Weights of a small model that answers yes/no questions on an image's attributes.
Model: 12.3M parameters, encoder arch preact_resnet, encoder norm batchnorm, encoder activation prelu, encoder depths [5, 5, 5], encoder widths [48, 96, 192], fusion encoder width 256, fusion encoder layers 8, fusion encoder activation swiglu.
Rows from block 4 of the fusion encoder, named by matrix and row number. Rows with one number belong to one attention dimension. Each number is 128 + 32 x the weight over its row's rms, rounded and kept within 0 to 255. All counts start at 0. Numbers have three digits each. After the name is the row's rms in percent of the matrix's.
# v: cross-attention value (fusion_encoder.blocks.4.cross_attn.v.weight, 256x192), inputs 0-63
# proj: cross-attention output (fusion_encoder.blocks.4.cross_attn.proj.weight, 256x256, transposed), outputs 0-63
v.61 083:140143171151110170109103150116094126195127135162108101148161143116155106152151166178065125115158160133146110145174128126094128111156152103069070095156135153183096096099111136084145146182123119
proj.61 076:101163104144115092100188085096120150117175163146114139087134143201132139065064161123074124130089118076100196105125084107122177177114118096065137105115128111136146075139152207138138155149126135
v.62 128:134084170145105144146148147138157120174133166222070100156168157107132133137159155133127190142163136111165160177100140138168170216117160101124151141178144155192147127151121146158121155130098168
proj.62 142:103152093128124151133166124123103134147136153151046093102128152189141181064099131120132121158154114118084140142056128139143146139130094057133129136110091140128127137161118159147137133123176130
v.63 073:163137128229112114107076169128140105163120118083124125142102139120099134125141121131149088074158107155075165085163116153156128139101156163124154093117124136168099137117176177134101183087148152
proj.63 074:155145135128119159075078116141107201102140192081156096126138131127162161153081101142108144103108100130071190186125203144173145146115162107095076112115114125150137114123096079154115057161077133
v.64 095:145181142111182093141176157199090149195127123132149147172165110175150142153175153137122115156073129162119107089126176162148121129121139126168071162200136051199097163116146164186158110168126095
proj.64 110:115131129105132120115118161139090131175162176104078094134112121157095171112072142141081083170128052127068111124057118150121152123132076080135160149115102126154226100207138128102105140126163095
v.65 110:052101086115071169104107103069149113174095108129120090107078118096087126092057130131074147131157143082132125120141115078158137131083111068104177143139116198092130115122105125120163150092138127
proj.65 117:164126130128141152143135105110161128090136106124179145113139113111152088151163109152116161090147182117198113136152143122126131131133114184095147128156135145147071143071117086133116141144122161
v.66 113:102086085135144140113128122119171132153058132156111124094136166108120138099128076182109186125129122139195123096129123090105132152101141100114153092093121118139098163074092066121122175145093142
proj.66 113:163113134128189109135119152084148097103133123074130139132148106065149076191167176116116143086149152124204133145158132140123120103107110159076129142186096121117069169079122117115136153153108109
v.67 099:105102110128128099105086119064132145193097128145146122115122137133116114114114112117104187078103131146144156141147113106126139153072189114135158135072119200155112150096122095139115151138104100
proj.67 095:148139158142153115125141132144169083097126068109156131134163112117139096150108140117108155077112134138186190154159166180161119181121129131122132084181071144158117193106138109143086132158099106
v.68 111:132160144157106097131142094128095132151074143141099130077116173167152128102139105141124136076120097198206179080147140084137153158070156098115113147078144117193109130115130085130144109110059142
proj.68 111:147111142147157152046142173117070110112179127054101149215155098103134113075098190113075161095119099131106186099134127119108128066114126086111112092173078132125134131112149194134101132071139056
v.69 114:167104161125107160124138169142135106157164154157140152091167167104192091132182115123130166167110138195165178099133145133171107141129140145132106118056128121157157143086108063141104159184102157
proj.69 114:082132136148141106098108172102081113121121149110079141136118126098088106094082149125099128103178095139090145122079125137099133112132149085110113095114101132094163137165141159095160132123164116
v.70 074:104116156159179117153087147149156141163096130093186170135086130114143137090071114143086147113126150166095105080122190164152156163102127116123111149087117159108193152092151138119132064149157144
proj.70 071:077132129117146143153182129153099147120148063143134155189101126128107187110111122153154165159105151131112124110101165114123220110069098145116101133152088155085157077056069107084140145069062156
v.71 074:162171119130113113140184120127105152148090046135176119103180121118143095108156144162123115093078135112145097100108143128167166100147140158157096163150168140129127131162084069096080123186111062
proj.71 080:150119075091149104137109125092199109153099169103132147153146129119131143110075172137117163132155105122182163065113187156138118162152104168115167129152136093098156179128146184126164086072160147
v.72 131:140123118098163132142116102134135132063150137077119105205123114150090120130112150128152087140157125077077087180180113149111132080102046152132124119181136089094132129164166202180136089073172116
proj.72 113:114201127161094146183189102181139137142130162154119110089112129169129173112149080113210053135075142113100123134096133133143134168151192111198135156104160165123166119177073082114117148099118120
v.73 080:169173157140121157093168123163100134090103139127129201109162136117094158106149121127093127076145098166118177085125122111133075109110113162137122134172135032120085138078103129166191152119106086
proj.73 087:102114137197154084088188113113083171121154108170082137127134145166173137073124160157141103181140122148045168087129091152180182128145164104144135111117142088126160087108159152101132164138157147
v.74 094:173144130117127104099133137166130151150126130120187123123161111141158161083177113097115097138106089177074149099087156127185112077120120132098044121108118107187105123101139134165102119186110123
proj.74 106:063064089109144056094128198156093159199154167134098086131114131175087105086141102111127142130099098122069136099080115126114161111128108084087123085141126080147198132157141122156154124119182137
v.75 086:083109113089106149158114155100145055158062115131079102122075123121098112083102077139129143110124088063140120174109094114046128159086149114076145112142161154096091102104111075160148088075111124
proj.75 099:141101139134107177157171150136167121048094101155157159109155101115131144176132145109101138066156193126157107110172124100118108159130154165131108107129092122130128123079104098139133156163073138
v.76 125:168141086129101131148158164147129109089094134112125109197091093113121117149105142151150069154158125077091156133105136146150105102146097138116112144170140101097136133175148190165155075080172124
proj.76 118:079187096177102130151169100153126162189126164162108108101077146133187166068140068096185089149106114123116107115100148124163121123127148126111132153093126133120152114148115093125098150153129131
v.77 085:092200108082062104148120129143118156167081119109142141065087105140141155143100133143096136112186098131194116085122102049161150126051168120118108162122075141095163121118144050066137170131104107
proj.77 088:160157141075169125111040119139169068113186149136149137119130127156161104164156144141124143145086060165171095190181132138140113113131095127103106136119162145123156092064096111112187156116122145
v.78 068:126154135111070194151136173074125071162101088160117164091158203169154097079121137123129195133161132118157122120089139048098105143150103088079185115083098134156134142111118113131177125177112163
proj.78 078:145131083118133136063121061122131075126115129183140141112169059108141133145150141073118163096091106131116167145143196128154114111118132210080086083106098080095083114131123127157157123171130065
v.79 099:165124147109136113119167141143123181118108118109195086174133091098119143166087119092107094177137080105073148183137090145119124070137096176138111077121092089107166120157125171183132105092169097
proj.79 093:090137087155124092167204117150130130123169125107120080114091086133082192083113117101167141133119139160029135122103146108124147132135094113129105123117136135175159124162203115154162141113089134
v.80 103:091124125160102122126098122086191109144120090157110139032065151139107109113148077140091149093107161112148082074106127075150144167108153113109162134089171197099068139089076102060142149098097142
proj.80 114:122115176123124140137096126138177118063139091081191170162135147106123128155152169099138140137164116127181130107177109114114158133143121177119132150117122117098118184088167170144135147142107133
v.81 117:172143151186142112137153190172137152091141151134149175133160105166153130117194146126131140150104138173111138104165175188111124128173118187102111139098143127182109148148169146172104120196148129
proj.81 119:097071129123122123120138145146120154179142118110096135101104147129129119094121150153116118157105120120096157134091135134124131138109112092122101119129135137144200086169167139125117107109180093
v.82 092:127121088090140140127087120092143081113143115099154050110099134100075155159076096141123138124166160077147104183088107093134125187117169157130154150227106206085157087140112111114146133081145119
proj.82 107:149108135134167171129107170133192128073141120179186120102111134135095164168137128134167112092168197118153158088184142161150103150102130175131139189125164158141091120134114101116122136136131161
v.83 078:104100082056113176135132133115163080068113087108112146114133145120130138148103142112135169124144123088108120121098081052131114091126102135163138129125129170122142163202167181172174082058196168
proj.83 089:119147141184105096163083117154136076117104140140150175104114156153177179196161148150137137125115148171173130165173166122123162103168175153130135138122124149109092133145127103104123124115095135
v.84 076:126155118177126135184091148121069161104142139100093158085149158139165119117134108120128180131190142157209123145099122105083138153154058093088083144148100185175110090090140072078143140126157104
proj.84 086:166167138119159150110116092153167096125181068142102098147115098166039142090166096065064110067178160091181092073148117094101156109122088184146177130119141082091130122142135120120182101099127108
v.85 087:095126083105095152144093095095150086135164122176058089161079142092089110144157129136150143076140125120112114138145094104131106120098179096110175169156141163135064133121147139127134137116187141
proj.85 090:193118162101180110126069090103169107135063130112136142120169064072151137144146130133095098126121128147146125138180106129133125152109146118106112187167142159105094148119078104143126141124095135
v.86 104:109146162154127063160166158137055154074123173099134126172115112088155160150122102147149073154158141143131137125188134137146134115139108148151058118157137124133140113157133152155133116146170138
proj.86 099:087173096158165139180147092095097153130121094111145146134109144161109110121102091120173129190129124160043184152069147111121118133113125058167146150174147146148137087191112141116174111108153117
v.87 098:113166142140062127118168174124113137133133170102164138114189097151192140130151134120109086191133152192107156137141188166177111127148137171146088150081163105178146171137198125123111126136081152
proj.87 101:103106145141159080121103138132079159176086133130098109091073123156153123072195155113111081084144095152079138113074145133114130148133115108142133128111110101135178115161131154124098163115174127
v.88 087:145156112074123113108140144111126130176112161144190136106180191086120113056160085101129143083133117128121093097105151128171118177076176136127147129111129150180119120069080136121155108185106144
proj.88 091:133096137105150139077127154098058087102119206148095119139097096082193089083099130150084149104150132126053182075113138124101105128133113080114117144150117154112104152155178128112130134089138130
v.89 083:151143161118128113101161187092147129119133098164128153109122121108078117202052055179143122111100115092130082189127071131098162176191137169156183148143096190037117107168157139151184105184150111
proj.89 083:126109111064103118205103090142182143149157126153186185168101105081150158183143132097062113086090181161182098112140168143182120073118093162095142171122138130069126123128052127132123118102149182
v.90 111:128125154125111086089129148089108124084135183098127105153113083117111169161134142115111126132106150089094083157114066154128099093128098151145109125174131104115159116199150188201116109113165133
proj.90 106:080195122146082115211147110155126153124101143149100159065104134189161163119143098111163070131127107129117103165089130101138122124117135149203126243108139146143164162156108092144130132107118119
v.91 071:164093128200126097122113182104169132085118141116157141110180086094128145057137121115167071131122119157142083145153106119121087108164151147133133149140117086203162089142111151162135087124106053
proj.91 088:144150101049110135138094097101172119187137068149096112140133152172140193125173122080109121157146105163068094138101153113078149151154070164101162225157176124081128130132100149180138122104122060
v.92 101:135113147132115154131085115137127148183122103164112170118117165138145084120183066123075149129088158117127126111129169122144090146095191117149140132090117174117107124110150103159123160105065160
proj.92 096:188108184140134129127110144091104108080099106102180129165164099093118094157096153098072128136153119103150188167151112133109169108082131128142117048150110082139112177098165168120144129117161096
v.93 115:119135129095136127094152159098096095082143132062102120207124089133074133121104119126090101181123095112129153170104104157143135100142113113099095141179148084105139166192173171159168118072193137
proj.93 089:101144104139132133175097119107124173096108145153109086117129142153186197122131102082143070137099152088105061122077175173118089127135138135151134131085143114155203133117088120119145121150136137
v.94 077:115088151155187134101075143129154119125092128093131088116166165118090128101014137171159132159149160090107182125143116138185097132154136140111122132147137068149098124180135219170057119147145134
proj.94 084:167122103122084116151167112161136145135085154139137113134163141146103184088154125124094117114106123107086176092137090131135173118126163170174130126137143162117097106141102147102136118101106092
v.95 156:107108077142157147096073087098137108168101096142088104084101143092145126092145101140092138083108102143139108117134125094096094180107140107110143124095112177110086115089081082084100143153110109
proj.95 137:162128098101135159113078100065182128078160096121152147153182111078140096135152162123076155087122125111189121106176125086140130104119134200105132119146158126151112126082143150112112130159086139
v.96 110:085128142117141113130122133123104130085154119092131068187121092145119129120088155138115107131127147083109136137076087161131141107115090161165121172234093093095120158185134182152140081051162124
proj.96 117:125123138139100154135144112147145122120129147192130127103084205134115175164161132096165045128090169118103098158130102168139121112154158143194125185119130162121119127134104071101143143163065178
v.97 107:125122145159156124089118134146146141083125154092135119175106092120079137142057122134170074123171155110108153194140116094142141139109120123105129155167116149052155117165138194130094137098165157
proj.97 122:146169131147087138156139137159178071102092158163165117108105144146135204156134085105202083174089137109174097111132085108141115114149181161168142173116185101139050122082122098096115142179058164
v.98 090:112170163151137166132175106160058151175163125126122165134134125072158133167203159116089164106136083138189132060123128110185148136145141128110127090092114126135098130081105099047134134182112106
proj.98 098:115096155116161125116146170110095111109138139101053136179183130115131080095090176149129166102116107121104142094114150132112144171129126096138125083126140082150145137110133156122132115105166108
v.99 105:124118135100151179121100095090113101055137102090123082180102087143094099148104101081138072143149130101132092159077094133126137146159087100134135137140103136086115124162108192124124088059138098
proj.99 096:154130109144086154146128124128193121106097138131135154094131160109145135203104109089177115159139183126147088118156108138128101117123159200096115154170167115160098109082111068115112109149079185
v.100 111:140182083131102156113077098137081119148130114168083134098115162126127076119134104130115164075084132161170105086141137110149090150113195119095143130100099166139116104098093051070128164122081131
proj.100 097:161114149106126146116065101065164103064130123095179163155168131130130120135106170090104169067131121120167111128193085078139125106147084131135154134193085109141075147119105139105118139120143101
v.101 098:127133138146134144108146088129126161133124136173127174089181181109199156096146121141092134084104126143124138104132134129129094107134163117131137121052108124164089104047090089139131121125079106
proj.101 098:134126145157120128111122204129073090119155111098108124177134076125166062086138085115132108129078061161110172065107067148147128094095132078124105085118116144135153122139172143107168141105169084
v.102 112:124127122153142119128133134113119118070153140096146086224091116120124120163072128129148096122159151082123101148100125180107180115125106141055126134177087124087104144201115198170173087098141112
proj.102 112:118145135158114184215145127166161092146100146155155124096108143160108157128119080155153071157121097153113104142085129123127112128140172125179104197049105143135140098118075086110126163159070121
v.103 082:140155102141186120086148164148130134124157159086137144101132133127137120114148124150125195128108080183078120087167192105167166163113163138081144150105145084091115129127126098120141177148102131
proj.103 086:105133116145133082140144184123140140154088105174094122150122116061124141103083130112164155117146141122046157126095107147090063136140131142136123108108157133162128122178148117144078178116101103
v.104 084:149116112164127113125115153193155148158117154129127120167169077113149148143101109102147172152118098142100127160140151160065145086090025091126117092163112097125126186147089173144097128115193180
proj.104 090:145111117119108085164155156165067136160085148140061113112078137173093126047117124112168112150138127132084079140097130148135141101130154066118124134119119079129178138148140167117081157093143107
v.105 087:086138075141160169149106124142148121124116116116116055178075133131138125054085134164111141088170140114147098144102140117138095139115170108178213162163109176116133132130079123110155132112139157
proj.105 101:151136104118084222147092117121169138066143128114192152167147151074131144195196175074129143104132141083190114133191124138165131150132178191140137141151091148118070119113089109139114121136114156
v.106 115:194139204119160156146190164185145162137145117117140177128168129116210187135178195155101134098134142187095158085153177172135130137166173125141098124115129116215154138076130103196134127181146136
proj.106 105:127119137114124118115146154111087120162123149093047086140114126125102127091117132109134137140113095160053180138093131125125148115092144085133124115137143088142177142172137137130130122139144110
v.107 096:081120107122142132088084092076105087144111098142100101144125172132175148132171057161161135116090090125136122151109106098101117151096121116120179167085121204094106121075151085080106121121113103
proj.107 095:132087075158130129112076137126142113094108099109194146119128110062193140160130130170138122105172158139198076095201123090128120148097183175106104119121129091130081150049136071120116154150157146
v.108 085:188105116131124126148115122103168147109160114104159120190113131131168166138139150134168109162130112140083115152127096111172149056123098121075124126070106093097118170142160137156122128136143182
proj.108 093:097148134095096115127175146188057144097102121143124145172100136160148146145120128102138123119113142095090192116084109194147186134073130068074138134098121129114144133156104146127141086153106093
v.109 080:059128129116141212154137144087181060164090112191083107113116059097089120101118114137170131130117140117173106159140141141104107155144094104112160147115137191112087121108160092036152171096143119
proj.109 098:193093102112122120108111147133196141071105140122206136136100128118135102194145171108109125137079129113181037093170108093148133107161089196107143114144110153136072157095104093151143103135129117
v.110 078:127164226129128203119112083112144131156155109153068150129103076104141104126144169140174154069180185116152147169110098160157098108141095172152152141154125141103129142139099184164161105088136117
proj.110 077:129109133107125095174096174108164107117121120133135158111103129096120153113149154107134163136128136122160110115166103103149080153151136131107132177178170088130127119071096078157083093119100147
v.111 119:077093093082145130118094058102162098143101097135096098097098110123105042108129135146128144109132143115112072105093128115128107189113123144132132140078118175083115105108133078059128126133104043
proj.111 115:173108182113140122129098099113187118123111144135155171138162113144161136173171126161136174097127191105151069147189103129138148109139126161124124141143115147110095144106128116114099157160107120
v.112 090:120130121112072110165184123151100134146117197129142095165127058112121134132083116080151100119150130115091136153096082174105156066167111164112103155161128117155106118127115156131129091118130094
proj.112 085:113140121168089078156122128191122123128110135128152142111113140200190135120137053152189130142138139122112141079105150171106164153101188099133093082111098150151157123121082110145137136142096134
v.113 077:165145155066124121161147161103120134150120126121144102068186168122195128140130144091115096159136060128149180079129099153109145062106164090146099079137106110134096138129182106127106153160137163
proj.113 084:119127099123142099144095162132186166201134109166070108150136117123092109127128118181123155138133098125068102126119141148108222148088093115042163132166145094137138172187145171126180086118114125
v.114 128:144128122110132137158108126140119125076165165101149081192133100139130137184108145099151114143183120097078108174094110136100145074153066122142102171182101116122139138193163169157113084078190131
proj.114 124:083157124129078112160157131188140150183129184165133102086073189146129204151107108145169097163098106160081143116149127117120124138137160109142136152078117150155137074153108132112104113134112154
v.115 094:122128123117122158079103111154154095171077090194136112097120196117125088115168137103123170085084134176160120095159134172111117136131139104135147126067117163146108117096114061102145130119107116
proj.115 085:185104140081133139104141154158095145069141076098125138151127102071147048116150118148094175135161107091152141075155125108147114145152139207133160105176120102099137167136087157091113103141107090
v.116 099:128113079086101128105139088136084156183085128143130165093086153108169086055127106171121165091127134105168149139115137131118115199109129109119139133112134184112087135085096048097120138167101169
proj.116 096:189074148092133131097100163105145109100140144097172160144182073056152116126122182088114174130123134147180118132149146083116105114101096186121143116145126136135081163048109126128100107160137113
v.117 099:096155156145150160091180149125091078075129142156167110187130103087140128142100135077178107105094083062137137141128098142112158108158086126100134140141130110130113121180131157147101103091135135
proj.117 096:084177079149142088168124123195115144167097107161150143075117141174126129120134110125181098132130157161100120173157158148167119097174155141121134160096158127150166129114140133118126132177132166
v.118 111:082088130079139128138093135128160141203098121166082129053091141125163108104104110135150162090136150110152152068137132139134143191145140119132147109094136163123097130111129090123119173144064149
proj.118 096:150144135109133159077103162119160126107183138136138110131176109107143115190106148162033120108123128105185162106195128133176141112134114154134110131188073124143117155090142160150107098134163105
v.119 134:119142101126131113123117102128124129191100139197109145065105190120140116077166136154087136135074136185154136102134142114139133129104164111128129113062110159164101090074120080100126150203108130
proj.119 120:140119141145187131103143139092129074078142077087115122159206108095125073126091156122066173080162096129151175135128098098117127145117076122123120090172085113118092151100147174178140157106172096
v.120 120:145133156129091140137160116133122115196108110184114133094142170099159137097177121149105158106103100141107117076157155116119098168107179107140128109092131134193106108047104105149131115185083143
proj.120 109:141104145105152106105138133108089162142170111072099142134167088126104092102101165110065123103107128129136122106099148138120125129125091081111100058135109104181136157138169130144144146103167100
v.121 109:150153138123164134116155137164102103121133194120150127192127128137127142162119154115151119152124150120075103126123137140142223081175086167159082139157120108139176159191149162137108092100181113
proj.121 123:083135137172117113177149140166087107161109150101046090114090177185108155091101118086183122151103120125106151138040149132145155121147137118149130151119122134142168083176152132087148155140158131
v.122 086:130137159178100106167188156138156150121127144151184110099138112145165176090091122084161093167139118138112121089099155125164148095113116088186056095093142076138145141144118120158077108130153148
proj.122 093:153126156177114116164163182117088143171149166136110163146090096132178141084149148072178148113118112148070201096105114197129107120140072094121144137123078159154134102166134094082123109127109103
v.123 090:181148152135126113153147167199166150130141085086166079154180147170141131156106156138113095153125145105092117080173124154151181160137128083119115159119147087122160100125149101138116085217123104
proj.123 094:132140165129135148141166102152076186115129134140123098124111131104119116059152093116145111141115128132081139088100128125148093141130165076127126117135102145157159119179150164143094104133161141
v.124 087:154153143121151159090137177161114098125117083109164146164100098147124112146121166111132122114158148121123146163115125151165191058147087136131088114149086064109181179170188116205144103166217112
proj.124 088:096126171089156138154154113170104097200088130115132133090100106168119102122112109149175082096118154127112138150095172151128101146135140117149132134148116185159169082180124105147119169162132151
v.125 097:149152168137177133115082088146110153122139155168139130068131131135151124089179101126134170051069154174126123086145168142114069128146164125137128131048106129175084104074130056112149181206085113
proj.125 092:161120104112152133074090113109099097090128119125138106194149120107095070089147190129104157141120080136179133140146117107145168094129142089084164140167127099119156127100150140111121165158139159
v.126 112:078108106106143172102090110084118099146104127094113093160074092127065139162072098139134103160115097088110069174121091078113134178131121122145117118147082169069128121105117168104181110079170114
proj.126 127:162157112135110132165106113127176080101124158129198141126138158095185138161163108119135131115138169122187104149169117139115116134141155156137091158126130146129073136095145077105142119162132195
v.127 085:151134092133117137196133169079110094129124142114104197106076156160118116088134110148149154097176092125103054099128129097110088126056127100176207115107120153109125079136106078139104160116127156
proj.127 083:174180154073188115068131120138134136077148177163144113108144179102118099096170161144144161105116148144148121132123155127139139155139210152111115138184080131133170128123194148137118149150131067
v.128 137:137131142155118116128101080177124103104123111128178095150173143172110200159104112147133156161178092112105097125129171188110189129129112152131146155140066189107117095146117141207154156116144133
proj.128 130:109104157136180121086114095139149101070113138091075123141178132081146094113180168141081182050152118130148102147148102140170119101174066101143134105150081121124082176155113175102091095118149093
v.129 122:125200165116175124117102070181137126111137130091182134149128121161117165144125139179159145126133134153133123107143184166157181111147134149138134129149106192127121086147144168205163133131181135
proj.129 109:101127146112141132089156102146112117115141139079089110153194150065133107072110143119052180076151089124159129138110144119136079106148078094155171075165133145129098159167143160135152150104137059
v.130 076:102159170134110159097130159098103119201083182170141155100135131094124120082152140174191173162147161079150130173192100124097095140059119151144083092148177053128203153098149063106158116139081117
proj.130 074:140126080133072153109148149152153155163068112145170120115115129221150193106181119110145112118155085103073143135182148178130167132079126151105147122138129153098110065060106102103132118122178151
v.131 154:113155153150136111131150117162159115097136120097189126141155110147107168162082123166163138152156141134124115144110181176161202131142103133114146172145074180095113107147103151164160186079150188
proj.131 161:081104150121162099075126110105118077084120097137103129153175144097129088101205168143096184064146135146177105160118139101124107122132071120088133096104105117121112155172147133145104129085157049
v.132 166:116107090124091136126082136057084120125085127147064130108070111074163065095137117083107084092086159113142127113110087093095086099140126127113117080090142079108140133101121090081092086153103082
proj.132 116:176156117165115140172156096116148139146091157120192126115120099205154145148120109138159102136140157132081138095142129149120134125114165143111162161079137148098150139090109139147127103140105150
v.133 085:131073162121089082108130095148177086110171045088198102096144148112116115205086170144148149138120126093088175133107122111149149161139126132141144138145147146093099130143101134154123114093132137
proj.133 072:141054100146101075080138185124149108154090201064152139186163157122073129111186142123094163145139123138137072184163132116128121131183118190106141140139084166113118105121102109155103098125078118
v.134 116:090138126149125107119151106166146135111142097113177109123142102134107165120041090136113123146151057148152095116093138137117182137129149131162147160158073193117116084136152143164149165065138127
proj.134 106:122088106127165114139135078132158119075145073138170142124134116022124076189155142170112170053148143116183150137187129115118093155165180131113115104148107124158079166117138087139117179159106079
v.135 095:143139123111171099162155137176150123109185126055187131179178095150121196108149079143126162150139106169138078079142159108151141128158133112102073148137113148113118133120096170165150163128121118
proj.135 097:079073154126172155121152143147165082085165151112070082157157090059119078115165168110081176128139102174110136139148137112089118112147086093120147118130126164117138181156095160171066142173165042
v.136 088:130208169124098111141165127176106154127220192107144165111127077189153193151132128143134184126112149088147145095133145111094137111142119098100140168120167103114170175083147111164099128134117153
proj.136 102:083113168116150126134120131134082150166146144118099135114177093166094127087161147086126135131100152116124108122050132083131172089108069105136165151126123120146199123163117126160105098058153140
v.137 124:126134139136105141155070181114135145160091146119086163095160156124131082104159127112131139122101143154165155124134102103146062115140117102156080069110176058163162143100197096096118119153087082
proj.137 114:095172106133076148166152156135109161172132132191119117101081112173146187062086092128148111195140086125046134157079099133147138115095118125111120160111121125159162081165123122146136129110136178
v.138 106:110141112113104102151114146129124090174063146188095109087138092086156069104134123106137098094119180111143159191121078134136073147106123095124088078159164094151145125092143087115094074118143065
proj.138 105:140170085087156144156112146139103144135124174140139142128148124205116141176131097099133089122105118136139062131095161125135111131101106168135122173099125125144113143103080102153109151162144168
v.139 101:137140128081144113097124081193099112064178098108183116127089133137115149161119155160161181131133095146098091109156172178109120116147118148126187158144103211109144162156118126167172162105147192
proj.139 099:081117148124103164100113143115144166135112097066097153133142094101112126115122113125075140128088146102175160141105184140161162140153109129185106122143063140134098147156159182112162164077150071
v.140 109:143114090154104120153082115063114149162125135162133142112126167081157078122162139101095114092118155131153164129155137076107077128155139152106076072132156055143123189092148141095127101178143100
proj.140 100:132146135176109119157170119107160151175110146096192128110103117139111168091140125129232082171131128119056137067101110105130185126087138126138108173122147167115153111129122055159182070111146166
v.141 133:151120117136101136100119149070119155161104150141072109141126166081147071122141192084085123098123184097133179134132109090100041115087149122133147086114191075122166170110133087086101101175104095
proj.141 142:151158089136105117186115111126160149186138150168192138101095138208138161130109105143171082183124145124110137120075144137149130126111139153130124159137152131112179109100118081101110153144135184
v.142 107:160156124156104101177101157096134143167136188140087165146131157139173099091161158112107167095127103141162129136166112094108082099161103136134110163143145059153151163086126097087151130183086125
proj.142 117:080167155142084107107165139155103143210151122147118138128089134178082149075095107136174098160128123089052159108091097121123091169086127105121159140094122162150148087175133156116191120099156129
v.143 090:052126112105133160104181090172136145093153112115162103145106097174133164145113110123149150185106114105103146115046139081133139133110114135084161080128077128170080114124152118153163131089135138
proj.143 084:156061090157109098094114106110145122102121128108145091182147084095051148147175112152118138076143148168164102140169109126135082160126160095116063121157142100112119149081075102111178091113118108
v.144 088:074127157142147146125125076132120108099092120169145138128170153149172157136076105162103161132135109133115098097079134172113147149113131140139077173132082174119100035184114122162120161097136127
proj.144 085:128095092141144122091107080184151198073134081153132134122186101076122092149138133129095156094106114120147107146190167136154074121124185153122110116137138111155059144105114095136156104139146083
v.145 104:082130110101121124106155083145130143131113120143139100115136114120096145147091143146116082168131075073126109139138142175160135185079118168120154153138058168116130088166135112119130160134152127
proj.145 095:166114088112109166122106154103146143071099090178191133134144148093141098153118135159123140094142148129173131119193153085121091129113111148131150122154161127168084172072108100126147131144085094
v.146 082:097094144134158113131114133092155164123129150149076105109112087094108080141080089131090129173101160135121088154127084070163063131149130129103104139110080172110109104104115112073148119112125104
proj.146 086:195156140084124153140155102080098175126074160131137166119108103145102134145184097113175124172141129126150157151147154122106108144077164151128110116098133155118173092096072108149167091107120151
v.147 088:132132072078153091137152114190150150045156095062141103094144088152119178148096106126136169159125100095049142132141194147178162152123129114124137154136069147117101094151091134188202099130119126
proj.147 092:053053192119162154067113085116088105059140109114084127106183154116157163161141177146075156083152151118190085095188089122150116142187074151094105114142102127118162179157140160113082129093149088
v.148 094:114142150136086083178085145100120126142141200118100138114125159116187093144156137089115146069118165150135178127110096096110085119164167127155149095120162073146112140109103134107114110149099106
proj.148 085:156190114155094129191090156106098177175109187139102096112154117175144172142102146146118102160088144121060135149132104070151086150122152147095126147062110111159196104170124117152183116063121132
v.149 090:135143157087143136177113103183125150102169076087171106126144138139115213141101121229105132140148140175123104116111083158107160098143070136146120108131088159113127108135084208174175159120103147
proj.149 103:122079170124157116073105118136141071113161091116064124138192118111142126105159137094094222112123122141171096158172147124165092093180118142090121096123120121147057148076147157151096108117149089
v.150 081:132157148097087101137101101173095113075154105082167149104151133137089150161110172127119144141124113131100080145126148139100225097120161112100158143167114139075111101129099091163174145112164077
proj.150 082:151149126102148117150100122136105127135160108136081167209141083189126107152134140176076194096115089099113076144085188111135119120167077095116102117140091137115137133171151175124126123117113065
v.151 141:146156165136147155116163128194150162112174109099198137159140119170105199157109146193156158157144110117141093146102181194146204119180093119119118152159119189125128138159123208205160171102116159
proj.151 136:096087174104178098092109105111088116112129116129043118154150139100121117094146138121084156097152127151169114156117136101164123127148079065136127121141141114134077153149155160138110111108130061
v.152 103:119113133174102119112159164133152122149098152107101147077151148131157107105153151127133094113105154169183122117097147126177068130087127131131064160174155041117170191120115138065074160169127118
proj.152 084:078214159146068166143158147150107150153118124112135149095094167184105213126111118130130052183116099133089101147120153154153179123133118122106176173095105133081148129175102134106148117110124193
v.153 085:216102115092125090117140151124105188090129122160110166074093125114082070127091126080157090136132145135131159164162100127165106170144097175113093118116123115106158141160145090062079094172157109
proj.153 094:112173110166103112162139169162114187108153139157196125112116142164183102165130123171197149130127128137073144119125192083163158122135164110135173126135156107122129093080103114108097112085122175
v.154 089:092161071167101145085124031132122134106156078146119086132134123129102173157062084079155129116141125135098101134083129105147130124115112141114135138128059177062136082156114108172132130075156085
proj.154 100:141129116152131126138131119120168147079109117122099163118139081119147132138142137128141148083127124107185134102179135105112110137133103120135150131156150110121082131071137108101133106115101150
v.155 092:102149157116161125141113111150128185142162118108131142196167086176084180147162111132124159174144120128126111144152114144190216094130149123169104160106103172152148157144132113135193112126143140
proj.155 094:090127116073104098098155166111074123100076097129106160177130175167102146068149112088124166055156133134147120138085168179099140141123095083170141080158126103110153092190138111095178111133138064
v.156 133:132121101122122092123134108079122096162121138169073113105094160103116093103098119077079138096102149119142160114140072077118063143113109153125104104109151068130174096131117082078064083146113069
proj.156 129:130143105155098149155148116128145112155117172144157120100116136165137149161122106113160086147123113129111149114138120131120105148119161143118093157106137129126110097086111105168145143160128173
v.157 089:051088102134178117074100081150135089123088059116120136153066154133152122149087165105086091171144121115112051090119153108192125109124117136144082150127090162092138069195123118150146120127193081
proj.157 083:178181144156097149105111162113114065066147115163111182203111135113133138136169093142088177080092106137170062125158155114143134101108124166158099178170091096098047118085095101122110093150113123